Rows from block 4 of the encoder of a small masked image model, named by matrix and row number. Rows with one number belong to one neuron. Each number is 128 + 24 x the weight over its row's rms, rounded and kept within 0 to 255. All counts start at 0. Numbers have three digits each.
After each neuron's rows are labels from the 100 images, of 14976, where the neuron reaches its highest value: "top examples" is what is common among them. Only what is clearly more common there than usual is listed. The data: photos with spoken descriptions (Open Images, Localized Narratives). In brackets: how many of the 100, against the usual share in percent.
# fc1: MLP up (encoder.blocks.4.mlp.fc1.weight, 1152x192), inputs 96-191
# fc2: MLP down (encoder.blocks.4.mlp.fc2.weight, 192x1152, transposed), outputs 96-191

fc1.459:140111135133108145152142116156117150109120085133140164158122158125107124174126164153148095123137083177122103121123130128133114144107158108132117108142104094156100139141134084079136117122115131179110111101142136164135088143169146110135117129134088081150132093139143118145126117092147106100
fc2.459:113142112084162096175126143136166117142149190158108108133157076118144130138128112107108169129162127138123141135157144155117099125199100124120125142123139134100151105151123180116104134118148100080149158167155112117100135149119112134143147124127144117087117150114160100116126112112070150113
top examples: text has "sky" (63 vs 24.3)

fc1.375:137152097185142118132132128115109088135147134160142137084132159112127104154119142144180118095141139140081161106106153161039102085166124113119163125138130084132132146097126111131137135157090132116164156168101171123149138086136155148139131090164146121123110135135101139138159121118129124124
fc2.375:146136149126168128130103128110093135123129145136109127103101068067112107136133122145145151131116060151174135145106154101091155165132148165115142125129097143123104122152116130116082145094160142121102157146108166136110108138151144149152118080123152117130118077140118124162115139096075106126
top examples: text has "wall" (43 vs 20.3)

fc1.106:157157060115089119146173099135153131140101126112156106141116121127124135141113096130104135149144122145125112103078143132130105147147119136151091115116127139102131179144132100132140143162117081125118110103114088126121156184141100116136149163122149120121134174126177129097130101157162130151
fc2.106:130111131132097151176153128150131170129091153128171138125069110109080168097142119147095140144147131112181179165139133124172163137096168092141150117142114164161102138155154171156120121139114167140124125149128129152129141134102111136105125095130140131132154134136162149135101151122119169205
top examples: text has "sky" (73 vs 24.3); text has "trees" (61 vs 26.8)

fc1.72:107141152139133109151139174133146107127147142135188093139100149150092159083099124148102059110136130111141154127142122097148137139125121102113123137135103126102132121158114097106140089130123137120112107140142096168112102119123130121081167141134158152173110134113127114117118147106130129136
fc2.72:102177127097143131152119121147127118103145134149104140092139107158103126116121112149124141133153093100129108136152136130110142122146115118075098122100099121164157125101097124105116137105171113100084114096156107148117125085098103118125109122106092096113153107154146131073153131090108107116
top examples: text has "grass" (26 vs 9.9)

fc1.150:123081159081155089114127095127140137141141107135105151137122088134111110141101096119117124160105124135123075120099120135159136098121118148108158117113119105100158120127152136151145144166125138113156149127092111138136110091103141136095160103127113123110123137136138171169143158086131080134
fc2.150:169064138118142193154132148123121167112120096151138124139097160154127122100166134083122159150123143138164180137139141125121092105141150139125122084093124133128105160123095148157156092148115129128145141117161114113193128118148120114140168128134132074179183102123113131097108109150143139122
top examples: text has "wall" (44 vs 20.3)

fc1.719:111120129116113150126148094149107138171129148144083117142152105084110174115189151122172126123150169149118114118103124088137145105117147177159107109110172147152161118130096156140129111118134113095109042103083079134108083103148157134107111128112132123147162113129120102117108068116161136113
fc2.719:126110095154155112093159156112135110084165123160143138119134136148078127165109105104138121097095131118151129169153137166147141143125146131140097116163095164108095117145140125145124124120151117117162161148131135134135123144071113100151116169164103101115095115116148111099122131131120099149
top examples: text has "grass" (27 vs 9.9)

fc1.68:128102144146107177116125101151140100145131127120108156157133133100135169151117143153131125121149125188092107138122092127112120120151167075115106161134100122130167102151147138079122127160130152154145134145135096127084127127096079086109132120100109104132085134119110134138098100088153101128
fc2.68:106159130140125153138106112109142147115153114142136115091112156148113118110115127155125131122123171153133129135086160128093147099129117138180125135115124127101096121107096188136181102116091138135109150147113143127115135133120189128101118083127158110129141107144145125079183165155121145123
top examples: text has "red" (32 vs 4)

fc1.384:155131139112120129132127121122105148101165095172144116113130128180128111154095133131122138175121144129100141162143135152099130113124112121112130100164077132125135137110159159100149131125112146119135173158115124115110164172113105137165131142121182124139142122149111150143122122150097130150
fc2.384:131115116104127112145105131167107136156132142101157145121123167096118149119168136103124168145114111154119146119118143112127107095084143114129145135146094142118093154162136175143084130151098158124130163095124159078151120154143141095138192113136158107133109147171125117083119119165103144143
top examples: text has "wall" (43 vs 20.3)

fc1.140:143067115150095117114122134092118120158151138139120147171165126145136118152099142089117142113167159101113120122134130122101129155126160076122139136110127137138104118121116135121146126138111123171115127148090115133145154111084136144089129114124139157122140119161114133087124127150107118125
fc2.140:148087102139116078138116104098102111139113117168128136150121167127151143139150098126158105101099181150124127112103153158135104120090109126147113112094133146148121152128059116123131148114115154164168129127085147105136152119144166138091119146126115114132162121159172130114175129148147100169
top examples: text has "wall" (42 vs 20.3)

fc1.552:087157125106136110106119136115134128120137129114118131133125132107100152139146134134133087150130082128108139104148117154138179100086172158146065096152156106129120126087141137161141146117150130123092114109136131181129124143137123128155130132121104108162101057131125106124131138108174067105
fc2.552:157106074126133160118095170103118138083091156115136198092106140144144111165154116152059178123151126127138102124126107119120067168145128159128147151119133109148105122138130106149132117133166123088132122105101108113127144140130118156094151085148112109144127152127088134124146156081121125154
top examples: text has "water" (26 vs 8)

fc1.632:116125134143104123119127141099118128138102149136142085111147124107122103120152123151146153118143154155097101133101181142093111118143170137120086147125117105137119142111064141084117153119116139145181148121132139165149091095123156128131132098148103138132158088086131115206165135164123121143
fc2.632:136119156151166140126057186140143145126163131167143148130096083099131086140140167117136115159137129154151142153108122114091165139112132134116142103105154163127133080134100158130130144139108165149118098174111149152139146116086177071098113136119091082126121137116128134126136138133147123136
top examples: text has "black" (25 vs 9.9)

fc1.441:119144152121145107087132096127099125113135153150120161125140124178139122114115171115137122175153121110149161126136138132111099100131134140135109161079165080120131123096091159093121131107135127103081112159136107110149134094157125094110149148146122124139141137088115161148110112098128148172
fc2.441:138146103139143113116111174147117124114188105101130134180130193161147103090128129100118157100108141117091165099129129124168141120133119124149140113119144153105083091079110125108117126133124096112153129096109108163147146130136128070073169140117163122144147153121142135113115111160113133143
top examples: text has "person" (38 vs 16.7)

fc1.270:109130120099106081105139071098168116116135119135136099165152151127096119120117164151151121145166098126154117128143121112153130124128156100146103131148090110111132078116165079114096122120111091153143127136117113125113065148135076137131122097125115105115106130123122111161123123118163107100
fc2.270:162119083119140132172135150128121115120156136129135135085147126091163130164139110099091081116131116157082150146129140161180089120175118124114119109100166098129127140109112139129114117138140124122132135124175147129130120165105152152147142120132125134124118122178104078069113148096093142148
top examples: text has "sky" (66 vs 24.3); text has "clouds" (26 vs 4.5)

fc1.142:162133110098144119119145084144116162122153136100179092161150128129109114107147099108125159125133083133108100093129137166132086121170101136152139153088155117109089149121135107181178130166132099104135127113153118136131139146145113114132135150080153081104132151132155094112183116136133152140
fc2.142:136086132165109138155165122194150119087089093107149090142122133143122158076109084124154133143158106090203170107126128107147147158089133153128116130127136134122117120144117116128112149149140184152113144126081144155130156113108104117112112075134137116140124160127136122118109110117138133139
top examples: text has "sky" (53 vs 24.3)

fc1.454:124139110155062071131131120113097155121096071135090138108104160173160143121099106140120134143104115079135147116153148149163155133115113104151117096135133149141125113112085132096125145144094140119133117107135104109134147161090105139097134097124118116109141127167132113111102094121136132116
fc2.454:128168130157099127145116153172155135148102139098173127156101118124184124129123115163085126136128109133115175152097113083141085109120134123128154112108164136104113123094147099094118122131105119118139058100117138108131132131163112137077134139150124107122090156125104133118110115113131104159
top examples: text has "holding" (38 vs 16.6)

fc1.357:132083159101102079148137105148078103131153143147083140162135163151132094134150102098092148123106084135162120165103163139136128143126125160107114166123092122114126132151098128129155144149122128188134160151137080138147138129115117118179171138135084115140121150097142102082140138147129083166
fc2.357:080125086130133144153129112146124146127137177120119099138127131164078125087153112150104119104165168139148140131111126153112133108113138117125131140139138161142153163100149112120149118106169134166159093130120089111110128108188165150083107159117113110099155147157159154169152140146161123123
top examples: text has "sky" (57 vs 24.3)

fc1.27:143139144096126117147150130122133072142169174119147119142089124139155135141121124165114136138142117098075115120144115125144104136142112147150144091124104154100110133138141091149167108084144080102106113118087165117088133149159116129116141141125136102151106106159164173123140108090140111126
fc2.27:102162137113126123096115085128121153138150115115139145139095152108158138092178123141156105142123114125156086141145119152096092127128134118145156102150113082166113118111122154142142173152104135129119115124118114124108117146116117168105144142149127128135142168151205164108133111116165131095
top examples: text has "sky" (51 vs 24.3)

fc1.227:115118109108126111101095129156117160151092138118148093141136079118142143120128168131123134177165144106144132155132137120129153150163125124132144103140117107138155177158163136068135095100115137132122109147122119106136086094081135146180112098082092145154116175124157085111148091152100171120
fc2.227:136108106121107103122130127109125130130123125141145165114116100142124171168082127112134054107091103105152124096115139118137138135088130148132134127143148126116075165121120149162139119133085110123183125158095133143151156079098114136095101123114156126126125117145071136135118132145122158081
top examples: text has "trees" (55 vs 26.8)

fc1.544:157107114092081090096112120104123138133169167111095162166129146096118178102136104126095122102096146182155125160158173148106120141115108123118094130102116156151099124095147105153142135096071098170114138116142111121152148101093147139119110120152145113135165154115139147160119115163099115159
fc2.544:147115132155083128162136144102099093140133165100065133144101157093136131150181120119191149145147144144124131133139140110126137153134130119133143085129085146160095118148126146116110175123105144174142155161156105142144151120177178127076132117123136137108151172117141138112136129186171144137
top examples: text has "wall" (45 vs 20.3)

fc1.52:099091167107131129150133117130128124140128126137151139132121131115127130129078129131171160070137148192143132097145127108160125121108118132127116127156131130158130161126165088097124093069118156091141096130101132125134152163107112133128149138142106123162157106150135117118150097160142153115
fc2.52:100158095139134129144165120144113135159103112127119147144163092165137132167159141104125150200168097066097136183131081104132144143148116083122125140113138127139099149124142156136111134145136132125141131136154117118111084095116141133147101099122128120104140140079144142156118167114099123141
top examples: text has "man" (32 vs 12.1)

fc1.134:120077143122108138088113141106158095145108101123115128099151149145098155151114118126158145116153145165159131134112081081129134125120096156098122117128118111117136083157141109123122127112155145154099107126168129181126116117154139136126134149134162087116121086146098167141118178144142147125
fc2.134:113120085158115150135143127129134148122138140090134135162140117129114126111088150125096136145145103109124141114110138157118145091150147138138128116152137121173153161101121138104118147164092175116137118157114165118087113148123112128124110142154076079130113157085159108103119098104151084085
top examples: text has "white" (37 vs 11.8); text has "color" (32 vs 13)

fc1.561:160100130141210099149135143136105120121155102149134113180165099108112130123105113103113180124130132125125114076118160160162107101148121109131114123113140152115100115103124127117128145172087195129142130114123176128152122114127120155114172152150130106142131145097169133132114103124144120122
fc2.561:184189127110162136135156130162117082106158085092108092125107129150130174158191166123120153141162126121136151155138115098111153166107131136090102150118108137126113128170132124090093163157145153125123143118122156144119121123176123124097119141153162101151121136113111124137104109164167112116
top examples: text has "white" (29 vs 11.8)

fc1.84:161099103100121103158154108082131154134131127162119116113163140148137086132135167084129177142103120131109119121146155155172148122128069129162172068072136130122176095125111120140123104129135141138104118115102155109142137131118123135118124121104126111116079135148128113128102072113157134156
fc2.84:105155083154144140136101099134136092134134111081163075136101130150121112116122117189175075129075117116110138157109125162161104096163162142143153137106122133143148148083114116139097115125134125093106139106201170145117094167148109143084125105090126158132120119144122111140148136106125139158
top examples: text has "black" (28 vs 9.9)

fc1.228:142160169116173123117123134144140174155109121124139128164124131144130153126130114168176104173137124118105152147129111125133163152130132133094146117128101153150164148105081129082130082160118091125119137118119130090107111096087101134138123138093130160129140182114117124127133137169121121118
fc2.228:141070129129105118117141118120090087127133165102117138114122092149118120128136158156126104138125138123120097123132190123116152115161118155152090110118161132065116149102157114151132171087136131149189124152169135138147101147130141115141113101162086130131150105126127122088096141145099108133
top examples: text has "grass" (28 vs 9.9)

fc1.30:168112139159156134153148158108160118131142129122153081125128106115160150120111136108155139162170128108154159144133141138142115157162112107080149149135114112144134138118122159085132105172122131137112103148150136123148155103097120135139118131125082132128127161118114135081114143173103124092
fc2.30:110108134119102128119147155138111121114115125130104168141135117117092133117132128161119138193119149151146119145128151095128155085115145111108145120126167148121140128096129130144110165075149097095149138136145098128107103163118136126165109142148115147138118099108156126119107126112100126128
top examples: text has "grass" (28 vs 9.9)

fc1.19:133143093140130084119153163155151103116125150122152113111090116129131096159108117119101113093141125150150131145139101124133137123175174121114125099170147096134117130129125109137169112096127121060069108107117114133083096121102114113118177130122105130179116120130114112115139114118124079131
fc2.19:135089135131148140128154156153150110164072156131139117158125189135144115100150095132131148108098198119164140139062146137108150091123124137103141126136129104167147076142146132172130116111124155147160099150148161081141139152135129123138141115079125111125131126145160149119157147157127118163
top examples: text has "sky" (60 vs 24.3)

fc1.405:133098145129110130087099128135117140152132146165140146127146146138129085144126115124097120143113083104088132117113133111193105151123144160129132130095159172135129152124129145112065128111148114112142120130140132126099116102142091097150117136153142116067086153114143109123128151146146109085
fc2.405:193133123110129101169082150163161135148094121111080114110117122151089147124106168136141138139166103116127205133111174105141129117083133144155109147072160142162068106142069129156091103162162154130133083130084142154110141167135152107114130113125106131151133134163144156148136128105141112137
top examples: text has "trees" (55 vs 26.8); text has "grass" (32 vs 9.9)

fc1.402:131143149115144127118132143122127119127115139108142103135115081114141111159151124142116130170172145100119165135171159140136147125130137141131166108124126143120142149127120131099129116119105139129184106156123152118167148085068122151181134107106138144133123211142115135090165131164131129120
fc2.402:103123094097094095091139093136151125118106102113142134144155100155121175149126139123141065090093128146124078127141141157121134150141097122111161144142113108107090159082147136116108135096105107165141147145141177106123132099120120149105069108158128132147113099124099120108105148145109155110
top examples: text has "trees" (61 vs 26.8); text has "sky" (54 vs 24.3); text has "grass" (29 vs 9.9)