{
  "encoder_activation": "gelu",
  "encoder_positions": "sincos",
  "optimizer": "muon"
}
Rows from block 6 of the encoder, named by matrix and row number. Rows with one number belong to one attention dimension. Each number is 500 + 25 x the weight over the matrix's rms, rounded and kept within 0 to 999. All counts start at 0. Numbers have three digits each.
# q: attention query, key and value (stacked) (encoder.blocks.6.attn.qkv.weight, 576x192, the q third), inputs 0-191
# k: attention query, key and value (stacked) (encoder.blocks.6.attn.qkv.weight, 576x192, the k third), inputs 0-191
q.85:466443448462493489486526522465517465521520548479526515501483498499464493503535494494486498490493489461471491546515493504497522476490538495541530553526515502485560502474484511484495519503473535507474484471483501493511490492551520488506504481488506482476459448527436519478505501525483475429498442475522519475544499486484507503461500496473493515542466517512508495521545536469547509546509504504465506514489444498520497460508505508506522513528460534506522482480491538527485497453489483542530538519506515519514516488472497496527489492472509484487507459477516474510494499497497506512
q.86:499445480460488503513481527486499494521453546500498501494501501529516516509494471483484506509523496515544503523493510489551491503532543499481549474496528474434503477478421440468506529507458498505505458509467519486492489483435498494517515524452520505477490519509486466485492512530554433523496501516512474481504515553516520526509503507495498490504483471513534465505534502508516503581476491505473503547492502493502431476508509489538482482511575500526519518489524518490485500465522534526484508534527473491496495468492503524517497503515468487512461488483489504513524506483500515503
q.87:488474444496476512493479491496493488515534544525517512501487464546506456546482491467521487506494505519494487485486480489510507490508487497520502510528527465460451478468507488458447459488473530472507495479475498503509494465514540528535534481473519528497484475466463498527488485528519473478484495479514502496478550478495498511506480512466503506512496474463497509498490494516504478499487498477529468489469479506496464516509478474465498475532461487504502467483519477493505494487514480533484496502504519489540504493472508485494463489474493514495492485462476503484517480503513483498
q.88:530505568514516508525511514550531499551473558486526501493466489502506504477459496496478507484537532491500476508520519516492512515491493536498467492432511486499497475500488478520481509553507498514517510508511443503489532504497506465515536448489492519494516492480488532493506501482482496503474504513481521523475503512484453443484501519472443511545498489458505456533506526516502482459498491524483493497507500469497510481498518494522489508509510449518543478490522455502468529509532480492492494495526545556527502507505502499503509545516505507471498440509526489518501482499542497526
q.89:423481476487555479516522500507505469519444473484466505439507481531467506540428511487491522511505537487504482528486488494448487490541517458466496495458498445480478538501468486528498460534524479499493487493492525485443479515502534543519518449468488508442447493483507490496493493528517475501534496513520518514526482505492487510548511492495501535546508477493445507482477545513496542487524523524496512489492488501463468479476505516510502493506521479492477482472484537488496531473486480531512555485478436463525485418479486498469499508503478514518526479511521497487541501474439509501
q.90:489449472460508465514465484497511481518472510501492523497499483455508480512510518497501536516563504509491489497530499491525493497506514493503482516495527494551482543534504530520498497491475492489534483503480479498498463535472507532516485498516501519511470499502511475514513497483470480493542496512518473496554492527482498496492502504500480503465527527433545507459503495486484513466517510433516528506495509479512500525486529463532504501510479455491490526503477516518527519482505523517502488508517489498511485463467466533519463502471484454481493491444495495503445494504456464521
q.91:467472549489513556539528496519529503557500474479484481502493530493478538461495458470480526500493497503504507518483520519482514486462505493512465476443425430490509528469506510462511513504488484456478499511514484484568514497494477473519512531480500503475513500507491557495520515467512500485536547498452522508511500524497495479518499548488498517494493520524500534485538554497489500493470483510475481532507479468489513525524482503525521478484455506543478515520488493523488480530467498496519505513496482513501506482528514531469492491493517516482479479479484491484505529501491519477
q.92:519490509472479473528477467458501478487530502512533515510487493479482520474462464513504487508504492469544511498523534525541497508504534454497501490489521559515532504486488483526513514541503480485487520447512506502496457490528491492512458497518505463504485493509521477495487499513488489473539463488485490504531505507499519481503515502503532507471511489513499527486500510476491510503473473482486487484463515519512517489523489485494516506504493512512520537515508471509497511524511467516539522529546526491461478486488490473500521476514502478504539516515545499492499461515512472493
q.93:469499540487547548561536541478524558549500503453484517470490508499493489519495491497485488460517506544502502497538513499470509519493415547447521539488461445492517478459427484487468493515508534521488465506520482506470539523518495461465508487504441536466485517521497539471550511494515540484479512531485485509503455503506472497516500479488443496497471491527502460481514483588529509539538497520533503506510516500477506497480479551513501494498495517509503506480537494492511513481540515496558479518499494506507515547502475526494488534520500527531513481518503499515498505505486570522
q.94:533486445448483495467508463468462506492529489514458527443455476449486456562505462502517559506530470457496496501516475496525507475462520533488530544556520541510548513504538499485489503492474461529504512500484501516461489498515467484514510531498491520542505478508504515522525524521475493502504505507501499510491477530498482523456507502476470476461506500499512488479536475519576494529495472492509522484516502486477474468492529500493465471483468502523536516490497507490519527508522507510498493518519456491496510536478452483500491499473472515512484503468475505518506467445480500520
q.95:465486465470498490504495486479536500519489535485501492529465490536471513518499471476469501488530518521496464518483508519479495506494489476495521469478506469493459483505493534457488493493516500539492454486478529490536527505520511512543533494487504483546475521532463508497491486501501476500478493482512484457546480493508484500523494508483519500526460501494438507524497537495524489515463498539538505506493478500497486527514502501520515506537466498512533461492509475505532484491529497460526553508521516520481525504524494520488502450506512514498517506523523498499542534500472467511
q.96:510525499535440497496460511491474498479475470513464501523594494465517515550511522456490473494462504515492514533530446494462504480489490509495496538470512515519466503460524536506492488492514492501518474499500488487522467486454500539475516503488486515472480512488504533481483480563458484517508489488491479511515471497455466448495518485456512498530494483480501439511499516487540496485561506489434470500499484476486531507525522484503516531477463506466485515499506488470443488502496516537506489500488533485503485519530437462505501515523533476480459482518485507519492474489531479486
q.97:462506473507555508466501479488518533521467495486469546497454483524495493483475500505464509493473505493492484520476513503447543486498542516514506519531533495520512522472506472502519485480506499509448525493467518489492506500492478569466547485505519490502499438446477464476542495515444508466474467503523472472441534493524474450482507507492509503493547483518497460441556491481456481447511511482504463526487501494527524461493492578523469468488511546456532497437478492482538504530514474455467456489534514473467463471459492519517455487495507480533491508437479483483446496551472446450
q.98:514480514516477495486491461503541501502484517469513503538505463531516518521528475502456495499488535530543560514524475491510494529495531470503530541464474499476496452493461506534472506521484516514490515488469507492497526557436537519499530531506483490488538504530489545479529519557478489440489489483508477482480481486520470507512513425475512516477542512488507546517465526517457495515516534478512440494512527525534478492531457510481553531512475488523523537493525524473496458476483464481466475519464528557531504463526470533493501485503496493509494506526458482495500462517514488506
q.99:542470508466500474455474499500462482434468519472499512519479492533530561505475517525567520557552524508524509492486478518520532523484498558521536518509525427533560487499502478480503438544527531508499545513480486492473475529437531458438616458525510486451530489512501478503463457531456524483526475539502540471485522469499502515554453529540499540504464506494494544450484459552466471501486477459507463480480500519497506527478471552429532512516498571498548520507475490480502499504504467544447467502474471494463520473459463482511515509497514541510486482464493544518482489469535512512
q.100:535492530474471505472478459467470508465512490496482492494490503507487518537471492520450489486497529510487496520515535455503548487481488475504492558444528490551486515472525513460539465509472533472456463529500546495511543521468556527537449478493526513500477468520505474503458503502523491463463585492504503548491535454456544530527500489451504501492471537490500491507498530447487510501550534492461515496540486490528509491517461483509506502493516528479487529494523493517500478482484514451528522497453497489520543501473456495508474513543487495480492519483481503472525509569474488528
q.101:574467517505456497508506495470482510502492492511517492475496478425502496522488523550452473518500476513481471469486494517508478536459477466496501504486502532488508485488493540506483533466520506516477498533484508538507547499504449456495444563453513478530548493503524489473495509568542490514519544419492438493492481493511518487508518458477453476490484568490473503498479505501502537526467489519486490449492526528501489436546465482467530544479504508476440465496508498482486547467490491547541505512549467528500483512493484482495480490516522501472484462549543490532528457515447467524
k.85:455490486432458484501514484524473484520500477500497456526507486522508469499489538498469503543540533465500489525553459496498461503498517524494521526526503539491460537491507531506509520494492528505509484503450512555522484482463461498499520516442545457515507472516525497508496521480499525501522480533493476531487531514445501479505547527506497516472524547491490491498506489489473542495521526493558487522472527528505509479487491531475485485485499516521510503481485525476478539462486507473511471517505498485503515455500473501486538520503469526490516513497521517489497523498475493482
k.86:488475422498421483447533496490512518523504551475510504486493506537505532490497524442472498463493503479488523485476501493461469460527550523481541462559491479497455471463465495483486429519494512512522480469491501500508515503486519562512480489491433484516508458529468511495509519491501530475469497488506482496509471533505509491530525547471525502505488499494506520523552449499471487544499498499517470512499510479555492533502488484496526480488461490495497477444523494451527509449478473496505468493510495491493520495502520537501489523493517489523509476517494489480490510501513511496
k.87:481475503515486468469493518510491507510499500488502456496505513435509511484511504510455519457483488477509471505525471510514498530494493491532459525515503439443466459510550517470529517491491516505540498451518494522501510509493483493517524530457488500515507516470513499510504488517510472501471527461508510476531519497495501530510493496503479525516484472521506482477510464535477497502496518521515471466527532500515509482502482508453500479476496508523477526467511506487532530475475500479500494503483509472475502481497476492512508508538526491513512502503468475518492540493514499512
k.88:491472531514492486512468503550510530474467509529516507476551501500474536470533509514500517529490504497498504456509502472495512481460498501491511517529493462515470446462526476481503506515486481492487511473483497496505511525484496531480481515516503512510484551510518548516529476490515532522489480501461481518493476465492484517516460530475486509513489500510463505517469521524480502505475503499536531505506501513491518521494510505474535527474549487502489479523494478498553468469466488489521506546463484509492496506504506525480515482537513514461497540489502514490480485516465534532
k.89:430478420486485485502502516472576530544520471465451501488460472498478526518518486465509456509550530526539480486515474514480446527473500578518503427509470495487473509469447527448479528489467504510477497489453472466507508495497522536479504473468452482464495461515500501471475503442534452516510485515449493505495521516524504466553503471489469518491490489486479500522475509476497496512549515487473479516470516526488512538490484484521498506518481503537500511489511475467501489433449492489505519579448514494517484500504481540490501486542434470499498513478448506488487488565511482501
k.90:494465452485513458529487504490514499480506489471505472471483527520431413506490490479513529487485473509479521525502508473515490465472553507518497536504523508540522492492499480516458509506499487509471509481494506484522493487528463513504456503492456501514481496507487479489502508527499462490504482531503500486506503519489503533504490515494497515485529503494499478462514479509533531488511537527503479528479526546529515512476518465504501512507487555498569508520530485501496517458504459475553525524481494494488479501501494501486536509503481448502500475487514492467498500462498502484
k.91:504533517506552500519509517513480505507493532487480516501494502516489507525459492499472486488473494502478554513526503471497517498545492474486541445456414452485477479452482490511492498533532499505467477516433489500479494490486494495528494465516488500502500530466517515508505499514523511531498458531509450482520466502518488518501473503490477484490500516513513491521511552452495546517518527492479518506468518513503490493486528515524483466533513538498495508487504483513519488455524479486528507488520483514493499481517523481539507494492494495518507506492491475489558466523492497520
k.92:516512531492445512479464502525506494477499492453468526545471511498502501504493507504518523480491518518479504515473512491497511506494524526516487486483495567542537504479516536500483498490525502499502486515456492522508484519512487515490489496489530499518529493507511506513488478493464492497514504480533526493504505456507510522499532484483474511488493498482473485515508514466493468474493486489533443469521514516476554486500511512505477471517507498473514454506509495484474531473524507489508495464542482513487500502504483498491500500464491500517467464507503467457519520494526519512
k.93:465490461463526513503529549523513488513490493568498502477490490505498515493528511510481497510537462526497553500515487509501477507548478483485495512470462509476443459489509512470503498500468496478519501509517514462466487491471515530515505516492527485486491504502478550503514513540486435533530459520449522501517498513508511468501476521507492508525485494487502521479450511519537477525518514503516551499521487489477450530495530486498486513523487517529512500473477537514485488517484498494465504477506480541540479494468509540532547515503480540465516546514521508495522472513531487473
k.94:501445466450474464523480480446507420491542480551514502462492536467471485495476496489539527524475497465498520541557497494526480508518538479506526522541548605561518537515529489489513502517505506485519508481515516489468521512513494494508472511466505428494463487523485490484479498540458481487499496541528498488518549562479506479511507530489480505487546560480530488458478465486487500498531467556514498490518522544517499511511538458506522504495511521511501515505508533494473505483489526491465515489504526466486478517517498510502524514465531512486529484485498500502500518439523534478
k.95:480504473483514531481521491512466510505560504469506497470473488494510479472528508499487509497476523492492498509493489498522497511511514543510519509504500487486487474474489474507531492497485493494512503537458479462454467495492484500481510519512501511497483455475497489480511498525482502494508481473489473517510502500489510525506496497491495519503497503508501499488529502503531505524482470514507466509511529553473498480502496526504474499505471507511501513469525490491481493498518509483503461544517523531500519499524506497514490518477487518470531506504496487500514492499512503509
k.96:525473473518510525536494549501503478499486501480473470546476473473494505466484464544547489529507513528469491481462491508525505550492501479535515498503428524522507484495508508521454439466504533541472502518506523466493495476517471542501533537532528517479548476443505543515467512521501497464528476507520465509472513477547487543466460522525493537488482505504485558479538512460513483494505485517458504498531521510454510499506502561497513483502450478489509483510512507501541473526541565509524473527555512508518506483457501526502482496484494494480483490539518501547471485493522511513
k.97:440472501486485447473476499472503517476523521553475495531477481475501481500527534497487455493462492480532529504510449509496464530500512475485516508498514469550524496396524476493503460494462457477467467517540486504508502527485536560483470496450476528540474524486482484482502511467463482463476543495546507510479504515511470462526547485478575524491529480471461504521518534505475467511532509455492474465507495505527444541529552498464495475512483523506481497449495506482526457509484516515539528458482532489517551518472510505489480553545475494514473474482516482443498557533531543483
k.98:483491483505505420565500564505514488468505541478496477517507467571525513505537508455459504553518537558486484445509466441463537497542505492521493469481479450485504474473472472506470485514446480478465509490419492459580501484484499478532467539485494498480531524491510449491519538501528498536483518478521497506491506486498501431537500525522521489507507475520519468488498486481450535491499479492454509468482541554494488476527501505499477473499526499532491499480471518517478542542475503518501490521511494530460504528489479486526508516480491499499493471541488492501509481492472490525
k.99:542454462562480443495489535453413536517468473532474548496511517522509505523518522492489518529502521573510552473489527534544466524500507488463530518518542500491507496496447462457503440521477531421480513527462476482486497529516460498519520489449495469489503521492540507505505540385435435532460502471508488517475508526442538487537489492478532487515485461508486457486453478495539502530465510455508505544522460533504478488480513469458514483463517535528521522498537488512524445479478466514469497512512521504480528499444536531519497471469472483511505475503516445493553479518523517524
k.100:515494536545462511531467473504472537531520434525513482513477475470512494478555473521508464493519513476495446476528465459524501526549460515496496471498489475521522515514521496521479491510542507518498474492471486511515545509481509513519526498454500474482521489452530482504515474502496487507482493486503506476476540474494511484489504500480506510523515490513542504505523503499523488520519489505523471508499543473498493485486494529471525483511550497465544519481471466482496539525463502526464507517509443474517459484447451503503518472444546464492515489498504464507497464513512462496
k.101:514476502484496490491529506474463456483498459426511484494488477522490483519552488487478512520513517478520519493487508504479518464503429521496477536507460509536507425518557543486472493506516512498542486484458484451529508501460505546533489511499535490490512517527461517561530521562520519493489463531453508485554469474529531507473485498460520513501487539530518470543524500501512514510509491556464507485509512509488568468524438509470582460459492480444497511531515524540503500511562516496529499511526483531528467515512500461517512496490528527469562496521513498525487510493425495499